{
  "arch": "pvt",
  "model": "image classifier",
  "dataset": "retinal OCT scans (Kermany 2017)",
  "train_examples": 24607,
  "image_size": 32,
  "crop_scale_min": 0.7,
  "horizontal_flip": false,
  "translate": 0.12,
  "color_jitter": 0.2,
  "cutout": 0.25,
  "targets": ["finding"],
  "num_classes": 4,
  "norm": "rmsnorm",
  "norm_position": "pre",
  "hidden_act": "swiglu",
  "mlp_ratio": 3,
  "head_dim": 32,
  "fused_qkv": false,
  "qk_norm": false,
  "parallel_block": false,
  "inner_norm": false,
  "moe": "top_k",
  "drop_path": 0.15,
  "num_experts": 64,
  "moe_every": 2,
  "expert_mlp_ratio": 0.5,
  "experts_per_token": 2,
  "shared_expert": false,
  "patch_size": [2, 2],
  "depths": [4, 4, 4],
  "widths": [80, 160, 320],
  "mixing": "mixup",
  "label_smoothing": 0.1,
  "loss": "cross_entropy",
  "residual_init": "scaled_by_depth",
  "optimizer": "soap",
  "beta2": 0.99,
  "learning_rate": 0.003,
  "beta1": 0.95,
  "shampoo_beta": 0.95,
  "eps": 1e-08,
  "precondition_frequency": 25,
  "max_precond_dim": 1536,
  "one_sided": true,
  "adamw_lr_other_params": 0.00089,
  "cautious_weight_decay": true,
  "max_steps": 7700,
  "batch_size": 384,
  "epochs": 120.2,
  "lr_schedule": "cosine",
  "final_lr_fraction": 0,
  "warmup_steps": 770,
  "weight_decay": 0.1,
  "adamw_weight_decay_other_params": 0.01
}
Rows from expert 11 of block 9, named by matrix and row number. Rows with one number belong to one neuron. Each number is 50 + 15 x the weight over the matrix's rms, rounded and kept within 0 to 99. All counts start at 0.
# gate: expert gate (model.blocks.9.mlp.gate, 64x160x320), inputs 108-161
# up: expert up (model.blocks.9.mlp.up, 64x160x320), inputs 108-161
# down: expert down (model.blocks.9.mlp.down, 64x320x160, transposed), outputs 108-161
gate.27:24 61 59 16 61 86 26 50 65 67 51 67 40 68 46 11 63 50 33 44 68 32 27 89 26 33 36 22 71 42 71 89 39 61 19 60 09 61 60 33 57 37 50 45 73 62 55 68 32 41 54 30 43 47
gate.28:45 35 62 60 57 51 23 73 48 66 62 34 31 50 17 69 30 51 33 33 64 35 41 56 38 12 49 44 58 27 49 61 56 71 60 52 65 38 46 68 38 30 18 49 47 76 45 28 60 49 22 31 40 24
gate.29:42 60 62 51 48 53 44 69 35 46 45 49 51 57 46 56 63 66 61 44 34 79 47 55 47 42 58 52 47 59 47 70 50 60 43 66 67 54 48 65 39 36 74 53 58 46 51 44 32 51 48 55 47 58
gate.30:46 75 69 42 52 16 19 65 96 36 22 52 52 24 38 55 39 43 27 35 63 46 51 56 28 56 51 84 65 40 53 11 66 55 49 65 52 72 71 57 54 49 56 57 55 49 49 68 71 59 57 47 61 21
gate.31:37 64 63 85 33 68 45 56 57 56 74 68 46 49 18 36 56 66 59 62 42 77 76 43 50 39 54 40 48 45 31 27 59 63 80 26 40 54 20 55 59 42 42 48 40 20 66 64 93 49 66 76 51 24
gate.32:44 31 38 37 63 37 25 52 50 61 31 51 63 53 59 80 34 42 49 61 63 46 72 79 42 44 80 54 50 57 31 42 58 47 54 62 54 26 76 52 20 24 54 39 61 32 47 32 29 67 19 76 55 39
gate.33:42 46 42 49 26 55 68 57 57 49 34 56 49 56 49 44 49 53 53 52 53 72 59 59 39 53 54 63 61 39 60 49 59 61 46 40 57 66 24 36 47 47 52 63 55 57 24 63 55 57 57 50 63 50
up.27:61 32 21 66 49 56 58 46 32 37 53 42 59 24 67 71 37 52 80 76 57 65 88 21 69 56 53 76 07 46 12 11 72 37 58 19 86 42 42 70 55 66 28 76 42 35 68 19 55 77 37 72 51 53
up.28:55 76 36 55 38 65 83 43 47 44 32 57 63 61 85 38 54 45 72 77 38 76 59 57 84 90 47 53 39 65 49 62 31 38 45 59 51 62 69 19 56 51 66 70 75 45 67 70 46 55 78 52 60 66
up.29:54 38 62 43 35 42 48 53 32 51 45 47 56 46 52 55 35 41 66 55 50 50 44 56 64 50 70 40 52 36 62 60 55 48 54 53 64 50 56 50 33 51 47 54 52 62 40 47 42 64 47 41 49 36
up.30:61 67 41 64 27 31 13 27 63 42 36 49 27 20 28 59 45 36 41 21 69 58 45 58 30 53 39 62 68 55 64 18 48 46 81 41 58 70 44 73 45 58 66 79 54 32 35 41 59 53 44 38 33 53
up.31:59 47 40 54 52 28 61 68 56 58 54 40 47 28 53 24 39 53 35 79 40 56 74 71 38 54 68 39 55 35 82 32 33 34 39 61 61 49 63 41 63 27 43 42 37 73 58 67 58 66 41 50 55 20
up.32:40 26 39 77 64 35 26 51 62 56 33 46 54 57 49 69 49 40 51 53 44 36 49 77 38 27 74 43 47 46 51 68 51 39 50 48 53 55 65 39 28 41 51 40 47 44 50 55 24 45 43 58 66 33
up.33:47 52 37 59 59 41 53 60 54 41 32 35 46 66 51 43 58 33 47 63 44 61 55 39 54 44 45 45 57 50 41 41 48 66 61 50 59 58 46 46 51 50 43 44 50 45 50 51 65 51 51 56 48 60
down.27:54 45 52 80 71 60 63 55 64 65 28 83 29 50 65 49 60 75 87 55 43 65 38 66 67 46 55 35 35 71 66 77 68 83 80 79 56 56 62 39 24 42 48 33 92 50 40 26 55 67 86 57 97 36
down.28:56 41 38 59 69 48 78 53 12 45 57 53 60 67 38 55 65 30 37 51 62 52 51 14 41 39 59 19 62 67 63 44 50 47 36 54 37 06 20 25 52 46 16 18 14 77 36 30 46 59 35 56 67 47
down.29:46 55 67 62 53 51 44 52 61 61 52 56 59 52 46 48 53 66 63 48 22 60 43 47 53 63 40 51 58 61 67 67 42 60 48 40 57 36 32 34 51 47 44 55 67 57 56 48 68 53 45 54 34 46
down.30:30 58 23 31 16 41 49 34 67 47 70 38 55 54 29 83 74 46 59 54 67 60 64 62 47 42 44 61 68 46 00 35 69 33 36 59 36 69 54 81 35 64 38 18 35 51 44 73 56 42 62 60 51 44
down.31:27 61 73 85 68 58 11 52 46 39 53 38 49 57 89 45 54 48 56 54 50 68 44 13 56 51 69 53 66 53 61 85 44 27 47 56 85 56 64 32 40 56 18 30 61 79 66 30 70 67 46 69 27 73
down.32:35 27 85 51 56 63 62 56 50 27 49 47 58 21 53 35 70 46 50 38 57 68 32 58 31 49 42 62 56 48 52 60 64 39 59 22 58 81 40 50 43 60 25 36 64 26 64 55 34 46 45 45 43 38
down.33:48 39 50 34 55 63 49 49 61 51 49 37 51 70 53 46 48 50 52 49 71 41 43 43 40 57 42 48 45 54 42 52 38 36 51 54 43 52 41 61 43 53 26 44 51 57 44 53 50 58 46 49 59 52