From a checkpoint of a small image classifier.
Model: 30.5M parameters, 32-pixel images, arch pvt, activation swiglu, moe top_k, num experts 64, patch size [2, 2], depths [4, 4, 4], widths [80, 160, 320].
Rows from block 4 of a small image classifier, named by matrix and row number. Rows with one number belong to one neuron. Each number is 500 + 40 x the weight over its row's rms, rounded and kept within 0 to 999. All counts start at 0. Numbers have three digits each.
After each neuron's rows are labels from the 100 images, of 14848, where the neuron reaches its largest size: "colour at peak" is the nearest of a few named colours to the mean colour under the peak. Only what is clearly more common there than usual is listed. The data: retinal OCT scans (Kermany 2017). In brackets: how many of the 100, against the usual share in percent.
# gate: MLP gate (model.blocks.4.mlp.gate.weight, 480x160), inputs 0-159
# fc1: MLP up (model.blocks.4.mlp.fc1.weight, 480x160), inputs 0-159
# fc2: MLP down (model.blocks.4.mlp.fc2.weight, 160x480, transposed), outputs 0-159

gate.465:515517490425498492545524437542485531516455490531492481427504433481450473517432424550457552512514548483580509507454527536448505486571544441491462510501497557458496565458483471476466534552558470484439493542518459476468519486485565530512519447561429521454469502453508499475468483508471539444443533589534495538471556572440489521492490501539493554469531543563560525457483474498487560559507488564488478509407452542491449521490461536490448505491437544518505466511472465581513536465550605
fc1.465:502498543460497444489476507468477489510491485468439538510556575548504427494436510452509447538392499502450520547489545497485499487477493518437530530493507458492530504543518497518551576575485485500512505470414468446496513477580499509591433481491488507506509539432481496499450464465512468532508574512453592460558475513481518560507575483499527593524586509543500448487439490517589430518529554512499425528552459569549483534474494468494466480497555414454475480471539455525540470522516474
fc2.465:522447479548546529528472400496535534549472482507381481465493552607526583597461503491552464495448474545617500482465522545502475483527503416396537549494539487525467500522468546483522510487478520513454514495472468552561446498530492493608504531505489522523452568460596543484490517504479487495534514509492469476522513486529468560544551544538509463474496528550485506417551519469542493545469510555512497488492554441487502449502500470459523566548552518507470503507541490466448493516495470
colour at peak: white (81 vs 2.3)

gate.452:525435512494471531489490481458495505563489458535492514548422542538390566537548467476561552493541544516506448558456533463545482491465482521540528453467482465547514443526438502468511456538465404496441478472522484561495529394487482529490525554527618480515466495479521464456496476491546529482501524460519483512438417531461465520494549448503520467481529451509423556500515543554469473523475546474558489518534433524489490461490488561474500473540496469550442476494417552496548506463402510
fc1.452:529471558552433445512463507504511547447515442559507504529566649489465453492496480477494514455421463561499484486513533517541498562508473507507496469533566410547487468491490514515476478604515530510472449452494429498533492486551532472516499515570513559468422482501506474504491538539518460577543508435483516440504503494486496505555534494513548502484424528408546432519439496500504531504562462526443456442507521545455517519493492546511522511492424563442455438419491490494461467474504520
fc2.452:611475537515506482524527526511485482486471429505499510536534452486489408562469545473592465530488491471529529541446529434535445474577494586472489467456536510456482510481422439535630502518483546486585460496454513485489472498527475465494527518542523503482464420464512501505530474541484498539502554436433467462540496456500517525502475532497544477518437567580536474475467506521458501488520561554506510548492507573542555504493529480598535548504568504558505556544530513461456492462497474
colour at peak: grey (78 vs 24.9)

gate.285:455552541589542492565503513539568495520535508493535498493504487477449496407460503498520512520482406517527529463435472430459494535482535556517501529503482419509472572550522542501519531603479516631508479527456517462531529506498465495500528444550455453435510457560496451542456499481427528499462412475546515496427502546441507497522515426467501504516531499582473490478418492550559511493485466576504554510454490524500492422483469531476541451525483491494450463516461479502462485490475439
fc1.285:485523413505498488544438483469542394505454530476533498509463506479489460523457494554522548427520466469536531502533458558483500494446510504514516504539512530513487473572489489481521505530576471498521506426534546510448420469505638545485560515464531541489514471471511527510525467492513386537434518458477543447489512500453543439594466498517520495441515455440468477550512545409534505510502487481548544501521465583515483537505507536507609485465548581520509533550469525481503554485475539
fc2.285:508550545498483589476470481545455420491516611489487522550568432482592450520588548524435452555521513484466471483517451507474428546516521529499503521536581569454508495576521534505540470527538532522500477505605561602491591500579446516505496489545522498490425494527519494499471501529489482532538543482499485494457470492439557605533532481471557485517444490528481536484524503513495497432479488507515521482515456497562517468462512462513474463517502490516510546436554472512530465475548474
colour at peak: grey (85 vs 24.9)

gate.126:446501475487481445457556486509474532563476475495504581538495578576573465442515348504502515561500484509530488540521497491489505510503430538454488592526543558446509456566487518443543546487501537500505450577500451535514509519564491493485429475543467511556449426502483551449502481515497481491472534510531530423501473494527534497572571483533482455535522522478477523466516472487504486426536575535416553587478506517485503466509499500463434479481469502479518551510489446475508492484501600
fc1.126:508488508469547562487497586475547490505528529506572541473453470486367508429509450525622449524503505560508469392464565442538443451488436486500547468448477502488474472503558443520509454516487586442496506494500431500469459496474433498532456538521516445477508492490497500449484475533499530502492550478514445516566522534533466505428440571520532475516515569498516456550472535523547540533497537544488540475482493490481498489515504533559428478532488531504537554441541457565458474466495556
fc2.126:479490524522480570405564504532470540527557566475503546534447427504443486513466478487542569474459523470470487502457484514519446411454492490498442486468469528428486524573490516554490445503550475469466428525494535515498432512457498554544521540548537446463440524563554521549506536500486534470528473472493517562522614570542532540501497420584450461516565525517489494527503577540463547520514447512455513495496517518569514544504496517497473520545545529542509485418497500542519513418551498
colour at peak: grey (85 vs 24.9)

gate.291:430498471458489476514469545480521496443536526483525472484502439492474479504469551535565549513473472563487519543500500448501454475551518504522641548549499493482530566490420538542532538544511500468549476522497462518487469452412514536408478552503521445506503467428515417466444500486520512454592483522490427484572507498536467575497457521539496506528491536454478461396530517497444464426468531570524527508466539586566494481530448495515484499502517499552556501508528516517413517498530479
fc1.291:472527513504514450505592527537483567461492499511485503449546541553526459419552486503442550500443557569425544538433574518477482549485508540550477464481525583478522569536506478501543557479533510475511563509456466481499452463492493548560525570504425563548508501460534452521468481502411566488511516542478489491519535535492460474484520547488513528545532492537522450465561493451510559510487550506512488431435497467419499521530509522540498506547555515520588491470532464492472578426500588
fc2.291:461462568515523455491484492507584494498453462479433481594484530518476511450478539457539487518517498478496546520520542540471495481498462521491526471556553522553548477423491484548475511525473476503475523549541561461577488531556511534548506502477469461549547522527483564481556491471511421436517589470480527506478486515527483519471519563470567536446542496511526466487534482482493450535426468493542585493529514513452404464498455461446514463520520490505352438438443515577502538501505419
colour at peak: white (95 vs 2.3)

gate.437:486499571522489532461516542470434438503504493461504452498438569532458543435569574418477499483588520498421474540508519529433591514478460502460548611489461514508519476526453533525504541487473465503521545482522517493542376543514439519489447503506509481517550491516526545556508493490477553533437488491543484498499528510544538517515509512501503593447540537428552476480496577483504472436455420486483557486492528515535529555559542513447539489495538482544526545518432489512479501508518581
fc1.437:476459523470506476464558492502443453436551528467433538543490473409442518451498558540500496428487463442600476494518516557517553547476475524454470491474480516534594534502481497467527484517436482501520553438509524524452512522557548505555488528511443550486503500473515560479522497574502422449467500533549460554499510504501500520526546494483504533491525523550530434500479529490443457478469471510470568512466556473413517535517555557436389528537496535543535594522471468496470464415495554
fc2.437:499481478471557532497528544536462503406464472520447508516491488515496471564478529475486572500506539521529490584411523487502514535489538505517463536550503499477477503527475507527530435455469556468385452467452555510525516550498501529479452533524490437533471557495501512465484429491481479510546568447494508539509514487518551485648543489556529388464524549504493512475492503408554492496587491480489516534561507505544548559539560542547506503488498540489503552464437552579494498434489538
colour at peak: grey (56 vs 24.9)

gate.64:497530457439523457451532491436508535505535502441510512515558465457502449451558424487499496512536524535517507526463470412555528514491435484587442542487502454524505548404475508541474520473581542450523430501469452525490436516496519495513499450510552536449476433453485564579469514413472471509531487527534557543426500524473456434518463412534449568540496481520561438475480541479447436444513455424524466497487467537471461463502528523512536493504522499496452442471527481545513504464556493
fc1.64:511477541484527488478568522506519585460404559465486505520533520557463463567513508566547520465493473489467474536481490489517452455512513465557448556455429531523530459508475482510459526471486506493531476488472531459597569528476479443452551504466515460545467504619456556500500447530464517531537486494541518513457528597456496578538584556470525502488488481488394525541532467500538523476552431521514456471510523556472480507582505489470410509461540526463461457526505506489549527477433471
fc2.64:500453478509468545498462535458500437526557528471485512460502567522577448514448435527553502532603550499460467492487549422482487499467520456467490461456541575401547479510384536500474458558447552425509521486514441529502494500484557571498554479533523526528520528481536484530566507522516491464487490490468440462468488446474459480461563476501538526433502507463467477538559551531512515436549521452514467460535542458443564457422481503521493444508562454546510498511473538488505435473543449
colour at peak: grey (87 vs 24.9)

gate.36:503492485503570469510448510470471458483488525489518424477507452443384564478495567533571450514476536484479532429449511430489515562527499482470499515551430612572476495495509435510462516491571499507556560507487468436511483432496481511477463518480506514474517531448423347561507517480585521500492503535567483507494522501523472485501435576505557475475511512490509466492493491538423522477521488509561398533533546484529506529525499493536499541539442480477479500482487562531499535504505547
fc1.36:532493563465486544511479501504465551445494518561486546429499455433490475463516500461462501509497501484519513443413510477545545562443516471509487431411567515505561495560498570464486472483513518522521532494476445509466550493478539495400523464476491542525474541529560547523504495520592586466540494453497467462498513525487474510461528436566450489509469461573502497482426535438546563475473525465473469533441512519416432474546531516496524466514465486513498491443447470490414411540427532
fc2.36:472501450571546488532458527446533532500544498513471609584548473505517526469456485473470468507500551500431475535480415444477466523445557470558494474448553532496432526549515516464538495511494530486512556480388490511484463547477465500466487459455459491531451563579553562483534482481540464547505518540480510492501566406564441542498507515504483601479522512550506561510506472448439492467485558562530501523521528477456486581495519466497505511572591458487454497507479469483474449463509492
colour at peak: white (47 vs 2.3)

gate.7:473454557543493547523435502494510519533449495521464531605497413539511466552563568565475499480494433491504534503469494443443556480524395507539523462469564486508561458474521512543445535529495461499549525525448513454516420511487544505492449488505540400438462466465468493485427524506473474508509504487484526503455522581453520418420510436496501471489534476532535480464527559500481472503486485459497503551568570460428491515511458545495445425504507493559528542471508584506489496527435502
fc1.7:501459458508555515473502471471583484546461529446531484493437483501523547453477504447551539508463500493560549519485500475507426501546519472543540531543429475484501461451529546592545414483501544582382508550490464470522427462447551512414498549572548468555509494483539470486527477527527510491425439456470455503426434463513520510505494534534465528467482528484481479521504472510550483531534544474489461582458417513510488529467477442445565498469490528499494546570520518511508579482541463
fc2.7:404500472482526496464507468488447482433552470506526501479443558489533574545486481473492514544475572503508520476426509510537524430489442606507545538518490448500456547531466510512513570504501431523471463415570502431491527470467523497447482467482452514499456503441495497508457479470484433402452488536500529474445639569529528513472520542457555524457476528452540504556508563481522436476484493505507519529488522501464424457514529453496499478403448507560487526489499551502486481446530482
colour at peak: grey (79 vs 24.9)

gate.225:451531522464532496562531488455538478395474509464462503494539485538518540458489450503490426566458505514475498419524499459539491514498522522480565569464469552503437478501396518483409479526487486489514539481520539496573522482486552460499442490458538466531482549526523505477443554445505509527526459509573534587583525514540452503536453502549479485491551441537446582537554542466435518535501497546480556509370445496451536555516472493471550492525517533568489457479508517524519539513475477
fc1.225:542466472530533412531468513451523486457485474563499489493554516455540473452530529549451451522576435533510491512568522544464455498500485498540485482466517415547508477413494470589479555462519472522512498540500537465480477512469540532500576432444456501473510493448492501463467542530487542555442533460402503567449548474509517508514545523533505535434578539502507397525433418500504482528457470527502500539527520514440471532532571473483502526517495437528460518556536398489488469549548489
fc2.225:468424476472458447528494496525550455424459506548518428545491554471478510456477570474479500472484559526467484518444476525508437506475449452509506437524436544531512562478485495546434535525485477484453534445506551475544530565495503479496543452482552452551392433507442555527511510447502562541404494455480503468537522486519491482577570479493425481557462429422482494559532477494553457475451477448494560474531505563495483505472472467471505494450499519513505469532517541550532479588538465
colour at peak: white (61 vs 2.3)

gate.360:525502542518450462477437560528449417470509532501468500541469429567495471526487503499507487481544449505487443501524477541517552536446426547474414564475490563537475452492521650484505452456387504447538478556543472513484552495543435473531490545520484519463496460485499547516519543555490529620494479459464564541555479557459467483482522504465480507492523378500472563485519501494520494526500506495470524463548508507458513449526510496469458427545526514510504534493554477541473542467483494
fc1.360:486468492517564526579564450453474480480511484494535436504540523450470436506555517482552465542469517520537472514449566485499519491549482526495499534511521482525490506479542433509521485547477538510525490568565472559540484481537474431506489474610481480429528559471522475427529471500460505435480450585447525554528485527528491504475507554522496468528542553562503559510462501460505508550463560440531433566535455510497535523505500504508508432498586502508521512594490551411569595563457517
fc2.360:506480486524497475517526454533499556459457499444500426481511556500517521471566390431487560480494455457429533560504389492521501472537516515493464492510453483464490550511471543496518474516479542583479536558506508473551496474429494439452508484518467491554534510530511499581527480469490498525548547523578504516497471471551461559528488470534492464481555476506577530526490512516488563476588500454479558433505560472547551568458461466461528524620470421533536471495500482470539445558448502
colour at peak: grey (72 vs 24.9)

gate.334:579446487604471408473440477579460487503552499401538450431500463465507513470478525415464501550445480540523568470490547501544495550458498520456480445474487535500407478473494543492542478562471506581498546469497549469461470509462507550556504505447521560499410501471548470543474511492487483577579500526552480547507462491536470509502504436523501525486525462485479510469520493473448518558506495513497569526444510504494495420472495461445556526510512483506524491568467579521552559479534496
fc1.334:486488509584504487483507560527477465505498437556484540482490460465502488474526508521432403535485519535539530579445505510396438487467487495519441504534511495529470508478434489496491493559554503449522465485458541507484542505469476514447506458501446498481502473484520538617462454509481505577425501514537437528565492483517499463536562522465523450572549482556552501431419514530441433415489503491474441519456470492555508462481604516525495503533430491444485476542544509497579448471531509
fc2.334:405480460548514439482558484462482511526567470561551544456545508511461601474505525535483493521449515537576508535513492468496524496467519544534558533524493432506570495496500423489503523471546559469496541553448552419536536508480504364503486464532511486404516495535525537516458477480549497520494515487554406526481539521532440513420554499498442530475536499507528485551458537515503484511455474465498532509492528522501522542534497498544475466490513623478457479526544486388502480442491518
colour at peak: grey (92 vs 24.9)

gate.144:489489520590515474545490470504490502525497473468489478410555461414470506504465456535402417481512524557549495463457538375517492503502492501515477521521512476493515560436493504559505512516446447510545564450470506456517430501482517546454563554479503528484518491495472513562501446497543495508561505490564508531531443504583432536448507498479533455481500487463438461468472501511498528559521400545492496520454505483446471476535495517442486512497544524438538443501510598494485551379467481
fc1.144:519573451534511503489442536445487513443467511551450552448574465498473414482531580519410507494473540460524473448526534512478484525485539512537504469484499570447568548456492520507562475511565518526451497500457562508564431519434540526521513484489560450521518495504545478487463455503520466483485468497492524502561496523486534514515437542511515481515537484521479504519477429514408506418514443508577534364451493501506508524437515552533479515475474508534537527540504451386444518439540513
fc2.144:439502511498529527474505503507571477477541474469501532524493486473520568430520469555507540467555581421501528542471507473555472538474509547508518469462467512520448502472507471495460468432510509561445501429567449486517543479502522497512562555464535543519509533503481498589495471456457538468498564465422500458423436590472528541514520493478483505449509494472506502459565480525464545586428527459532540557610450413552517518528435525483511515516519535547448486444452564472527519552531468
colour at peak: white (60 vs 2.3)

gate.458:522490525585575574544535476493548530488502524540449455469497582525505524566450550455546494508469388523493500450444495470496537535508568561524438455488526515530538512499474521539423486476490434475530440465522428462556484434500548550508479491431453565509473477458479538527495497513475577515532556529424470463515463512475528479467473557517483496451501460535585439484434517501461428545511500477516485558534408498464497486446509490507532480488532537465469481544461520528417451498549513
fc1.458:484473575524495479448553562564523507539524446505524569423453509507472525501492535490568442492458443505541560491467492496508471545476493496571541529401502436469441509455495504520441454541507487505464546506534507495436507505605484456569516493498511504591519479492493452542558472493492510526471585530540502477497530515495485499563490459578538461473498586480548502522531537521579549524498452526582578442476540486458512542449542546516462544461537432474561494544506445513520483537531453
fc2.458:524556534558465468497539517482518525530503530496507512481571537494521542502502511387487521478532484507477452529479549536435509570490472487472533520487515568580504463456493537519484525499514510463480410544586512515495430457496472548546485468493496502470434488450515529474631531538461466550538510498450501492486481544501553515509531456486431495463527523493466523510573531491424492530569537524523566525528491493508549533498538498543361534448493504483511479570509383467527432515426477
colour at peak: grey (58 vs 24.9)

gate.319:495477507518496439483417505479522543550540445458453462460445507488472477471506499572477536491549494542427465548548523536474447521416486485545467539600542479488517466409518551465552427456494520487482515492523540601534546501468467480506438501423524473484473504511534448525467542553523433487455560493567459510469472578485556472515489515501445489520533448486530533480438523506482541490494471530498460491571489503600461488546518458536536461454535535478526495553457484485531451445567419
fc1.319:467486501545497478483545496480456481508536442504535479476493525502510487536516498503574515482553452529501492495456467456485554546518564495542467458448518453491510501439541479484491564433568513500494481529459535530459484527544493504538442482510492560491560379437566445465503497523573440463543529547455539518442512491468511509441551413482463547517528414498536642505529422527491487439458554493476521562543452564509500542504459442442427458545526472564524493484493474512533529496519465
fc2.319:444513502492516541387535540566473497480483486510528477458559470495515488501478401497566559528490445475491507530463551526526423463441484509540480490451545514493436513467521490519444490450477433525492458518471476475522532454554466444467466483384538551461459556459479543530482592491529474455467520506445438486510507500545561478364487518510487504529486524504494457522538459522541485496519440470451452435482455527454511465432477458510483450377520490457493445522482511515507481495469464
colour at peak: grey (86 vs 24.9)

gate.164:464516574521532462562393499496519485535482490531520504534483501504470486437539497478496504451449496535540526500537504471438510551501447480403458488484498522532472377495455547505480465564546506475466543551529447464471499452530550515483452532486433470504518515536478486579475523508496472472516457453498552466534494550504548459390440539495393454506449470496497494484455532503519464484586549534459440531462462494516464431498543480473515584523528441438502554558520470509502591480487474
fc1.164:420498540515532499537509483465424506578505475515497442536559452484535453542555505395544461518463506503556521501566549521523541568570529450514505501448449517545459518491517493526553528538607539485529499477532551571505498382595491480509461442506480444461523415532468465451518524532448563459510476542443529461506491433519499486528465524480523549522452489487487501489484470444516514489498516489572536487468569516472481486508488470516523548574561533535517565472419500515516484536486453
fc2.164:502485445489545564544503489533553526442466479469464571449546485517453484482497514480540490554496547482487497475540446535515581546498560455521495566455470564460517544517456562499520564577581416511526441513486480486499433527475483423471491523477542519427478501533488571489503575516402528493517478548484467540541523489538517491515554456474423495521382452425476520495523536500560515421484469523524533515448485513382523509486532549535482487458549533498485491468496511485510543480458501
colour at peak: grey (83 vs 24.9)

gate.82:493503425473565488486487400520570514468440479447519474527502488474458487471450526490492508467476517549547558477501512495461512495471489495483444398544493447577450509535523535488509495485527434569485493498536485469528532483510496509513469564511507461558501496499423484407577492546537522412541530467475523473488517574453528494509572408433421496525468449521533564485449514587570477503564529477564513556574484537499538509475445452523497528493545511520491451543526515545504519561465456
fc1.82:540565440417490538486438519451579509544506512500600466529529461510545472489509484509482459499478424557488503490450503476512467552547426507453463537534499474550503532498482556467536548550553435466421582512500435477522502458501517580483471412517539539481588557513498501490557509478467452522440492502512492462494485514458452490524483475541523504513483524469486542540472515489546486400539532488512505502454519507509421422547519482457492518577477591517590526486537547457467562476528494
fc2.82:483511503497480438551413538527548443479511527492488546575482496525466541475521495506389548446406453508481501471531501575531536599523489511557509447518544509478440461540471450571457520586498547579432523488498490465486534528443503518507419567537483538565464444539505484500522502509479487491449489506478504514437488492498496481487469579508460554534527428433471530513516492483504529423516506542471548544507497485538444472495474521423490524498510507445576421488522496507524561585503529
colour at peak: grey (94 vs 24.9)

gate.330:495512500481490482500499495493570470464550521525486500487497540545518486457484532467494612518489490487548576468570498485485562510514516512459581534419412611514526493623393510395480504570440483450524496476427543500532519506474526566540385469473457388506502516508427501501508489527441451495481511500568517427478520511539500502493517509484489454531478455490484503473509470553457516458493524510516445526549475494505509470451520473496489556467506515501529525535469503496433470517525449
fc1.330:521473489603465483509510514567462480529456455497478537504435473551407511530517465541542473506539475445479478465465473514461470465462522502583515513519455481485509476540502538510518465485562488491486475497592515602483456520465506439533531520543571485494450496490435416496464466490527430512499508492500477415523415458501528513476498542462483561501502558428564517563516462523531465580492502522556511513484529540547471519486435458539542486510559475419537520591440562428479495453489451
fc2.330:439562459483515507502538431504536568489467463502528422434509536491524528492465515509443523483445484444485509601527517615470512542513437509511490507598506512492526533468483480531486432542512521470456486488482478487537476484487493483469464477470543496480543510493547483569523487498510471476562545450444552450517511590562506584415431484533497477435520560446437459474452521469497439486482470435496517494500491487451469464536580552577552552442552502489470488575455513478470549474516489
colour at peak: grey (74 vs 24.9)

gate.361:432459539445494461487401444470479507428488482468552452512452552478497513445507514540501576549446477581465521479501417468497501496473549559533495495422451518452513463499550448528484444492571414485516491510483487509512466449486439556538476503548477468498510478460406499490559437507505599503546508462558575524463485576515439469501492551531500500559476506526487525474525437517492525421544484532600479505481550452452475492482480541446515470516510563558531514461497517521509505524506551
fc1.361:510525529543534535469550526503470535475480463472502537565490553486506536535483478560505507477442514571525437528441485469573546482531440490500493533538494514494489541474481394552580410481456503522478475453485538494503533477584468481466581497515541587424503478483499523515468465446516475618462535468498510445489508476514507575452518446460499561386498489453470458514453534475511482506495490488515561551515488518498506485546499511507587412544494490480437580520538452474469493488426519
fc2.361:501548509564473525512506486487477519447493511489488509593464493489516512515489488523525492510491549496487474470456484413511517498583519497449455474469565550480531510514598535624524532470511541484540496471504508598557521502432391474472513462511506549499515494494482487497493519490485465608490548506521520477494479462499472587430397496467539595440567598515490506420487483497475536429534526466501472515547449541565453475529485538496533495502496461461501548534478530555468444495518538
colour at peak: white (55 vs 2.3)

gate.148:501504540518452526416472521478473510540562464397545506491457478473490438421462509571443525522494503541533538464523509515558450494509503529534548453563541487472485500490419554544518564444485569574477531534558491496530448448506590573504528531477494585507495491466531458539462499524535542528509453512488530457549477437463486548517520557504510494504537518506497484579550540455457510492458549537524493505482546579517466538462542561517507546518485526482521470557519433479491436400552559
fc1.148:460516499420528462487529540483423463511546489525541489504492515515556539551495510428555470511460476588498481560561555501492544500469490527474522529431541419480475429530448540513453439551459454456522459501502465541469468541553486422517468522477480465538501468514531467464535496549526461542469565491529478517445496496536458543518490505468511565526504453526486535537478468490481423464475474463473520513550520561456527501489553489487425487464493513472364493473569448456577454588540423
fc2.148:513509481491477599533467506548470455555515533489516546397417550494521536505485495525491506478433449510468487458469478561525525534536461430549470502468532513455563534514505496552521474526468586494446549477452466506569499489516511451467450566504395518465461411513556481428455442500522495546474476483566461573598524523523498557460507501508520494549518472478472431508506502513561500477507479519500511458592524525473451526517513530588419495535454548474528488488536538501569540515490496
colour at peak: grey (81 vs 24.9)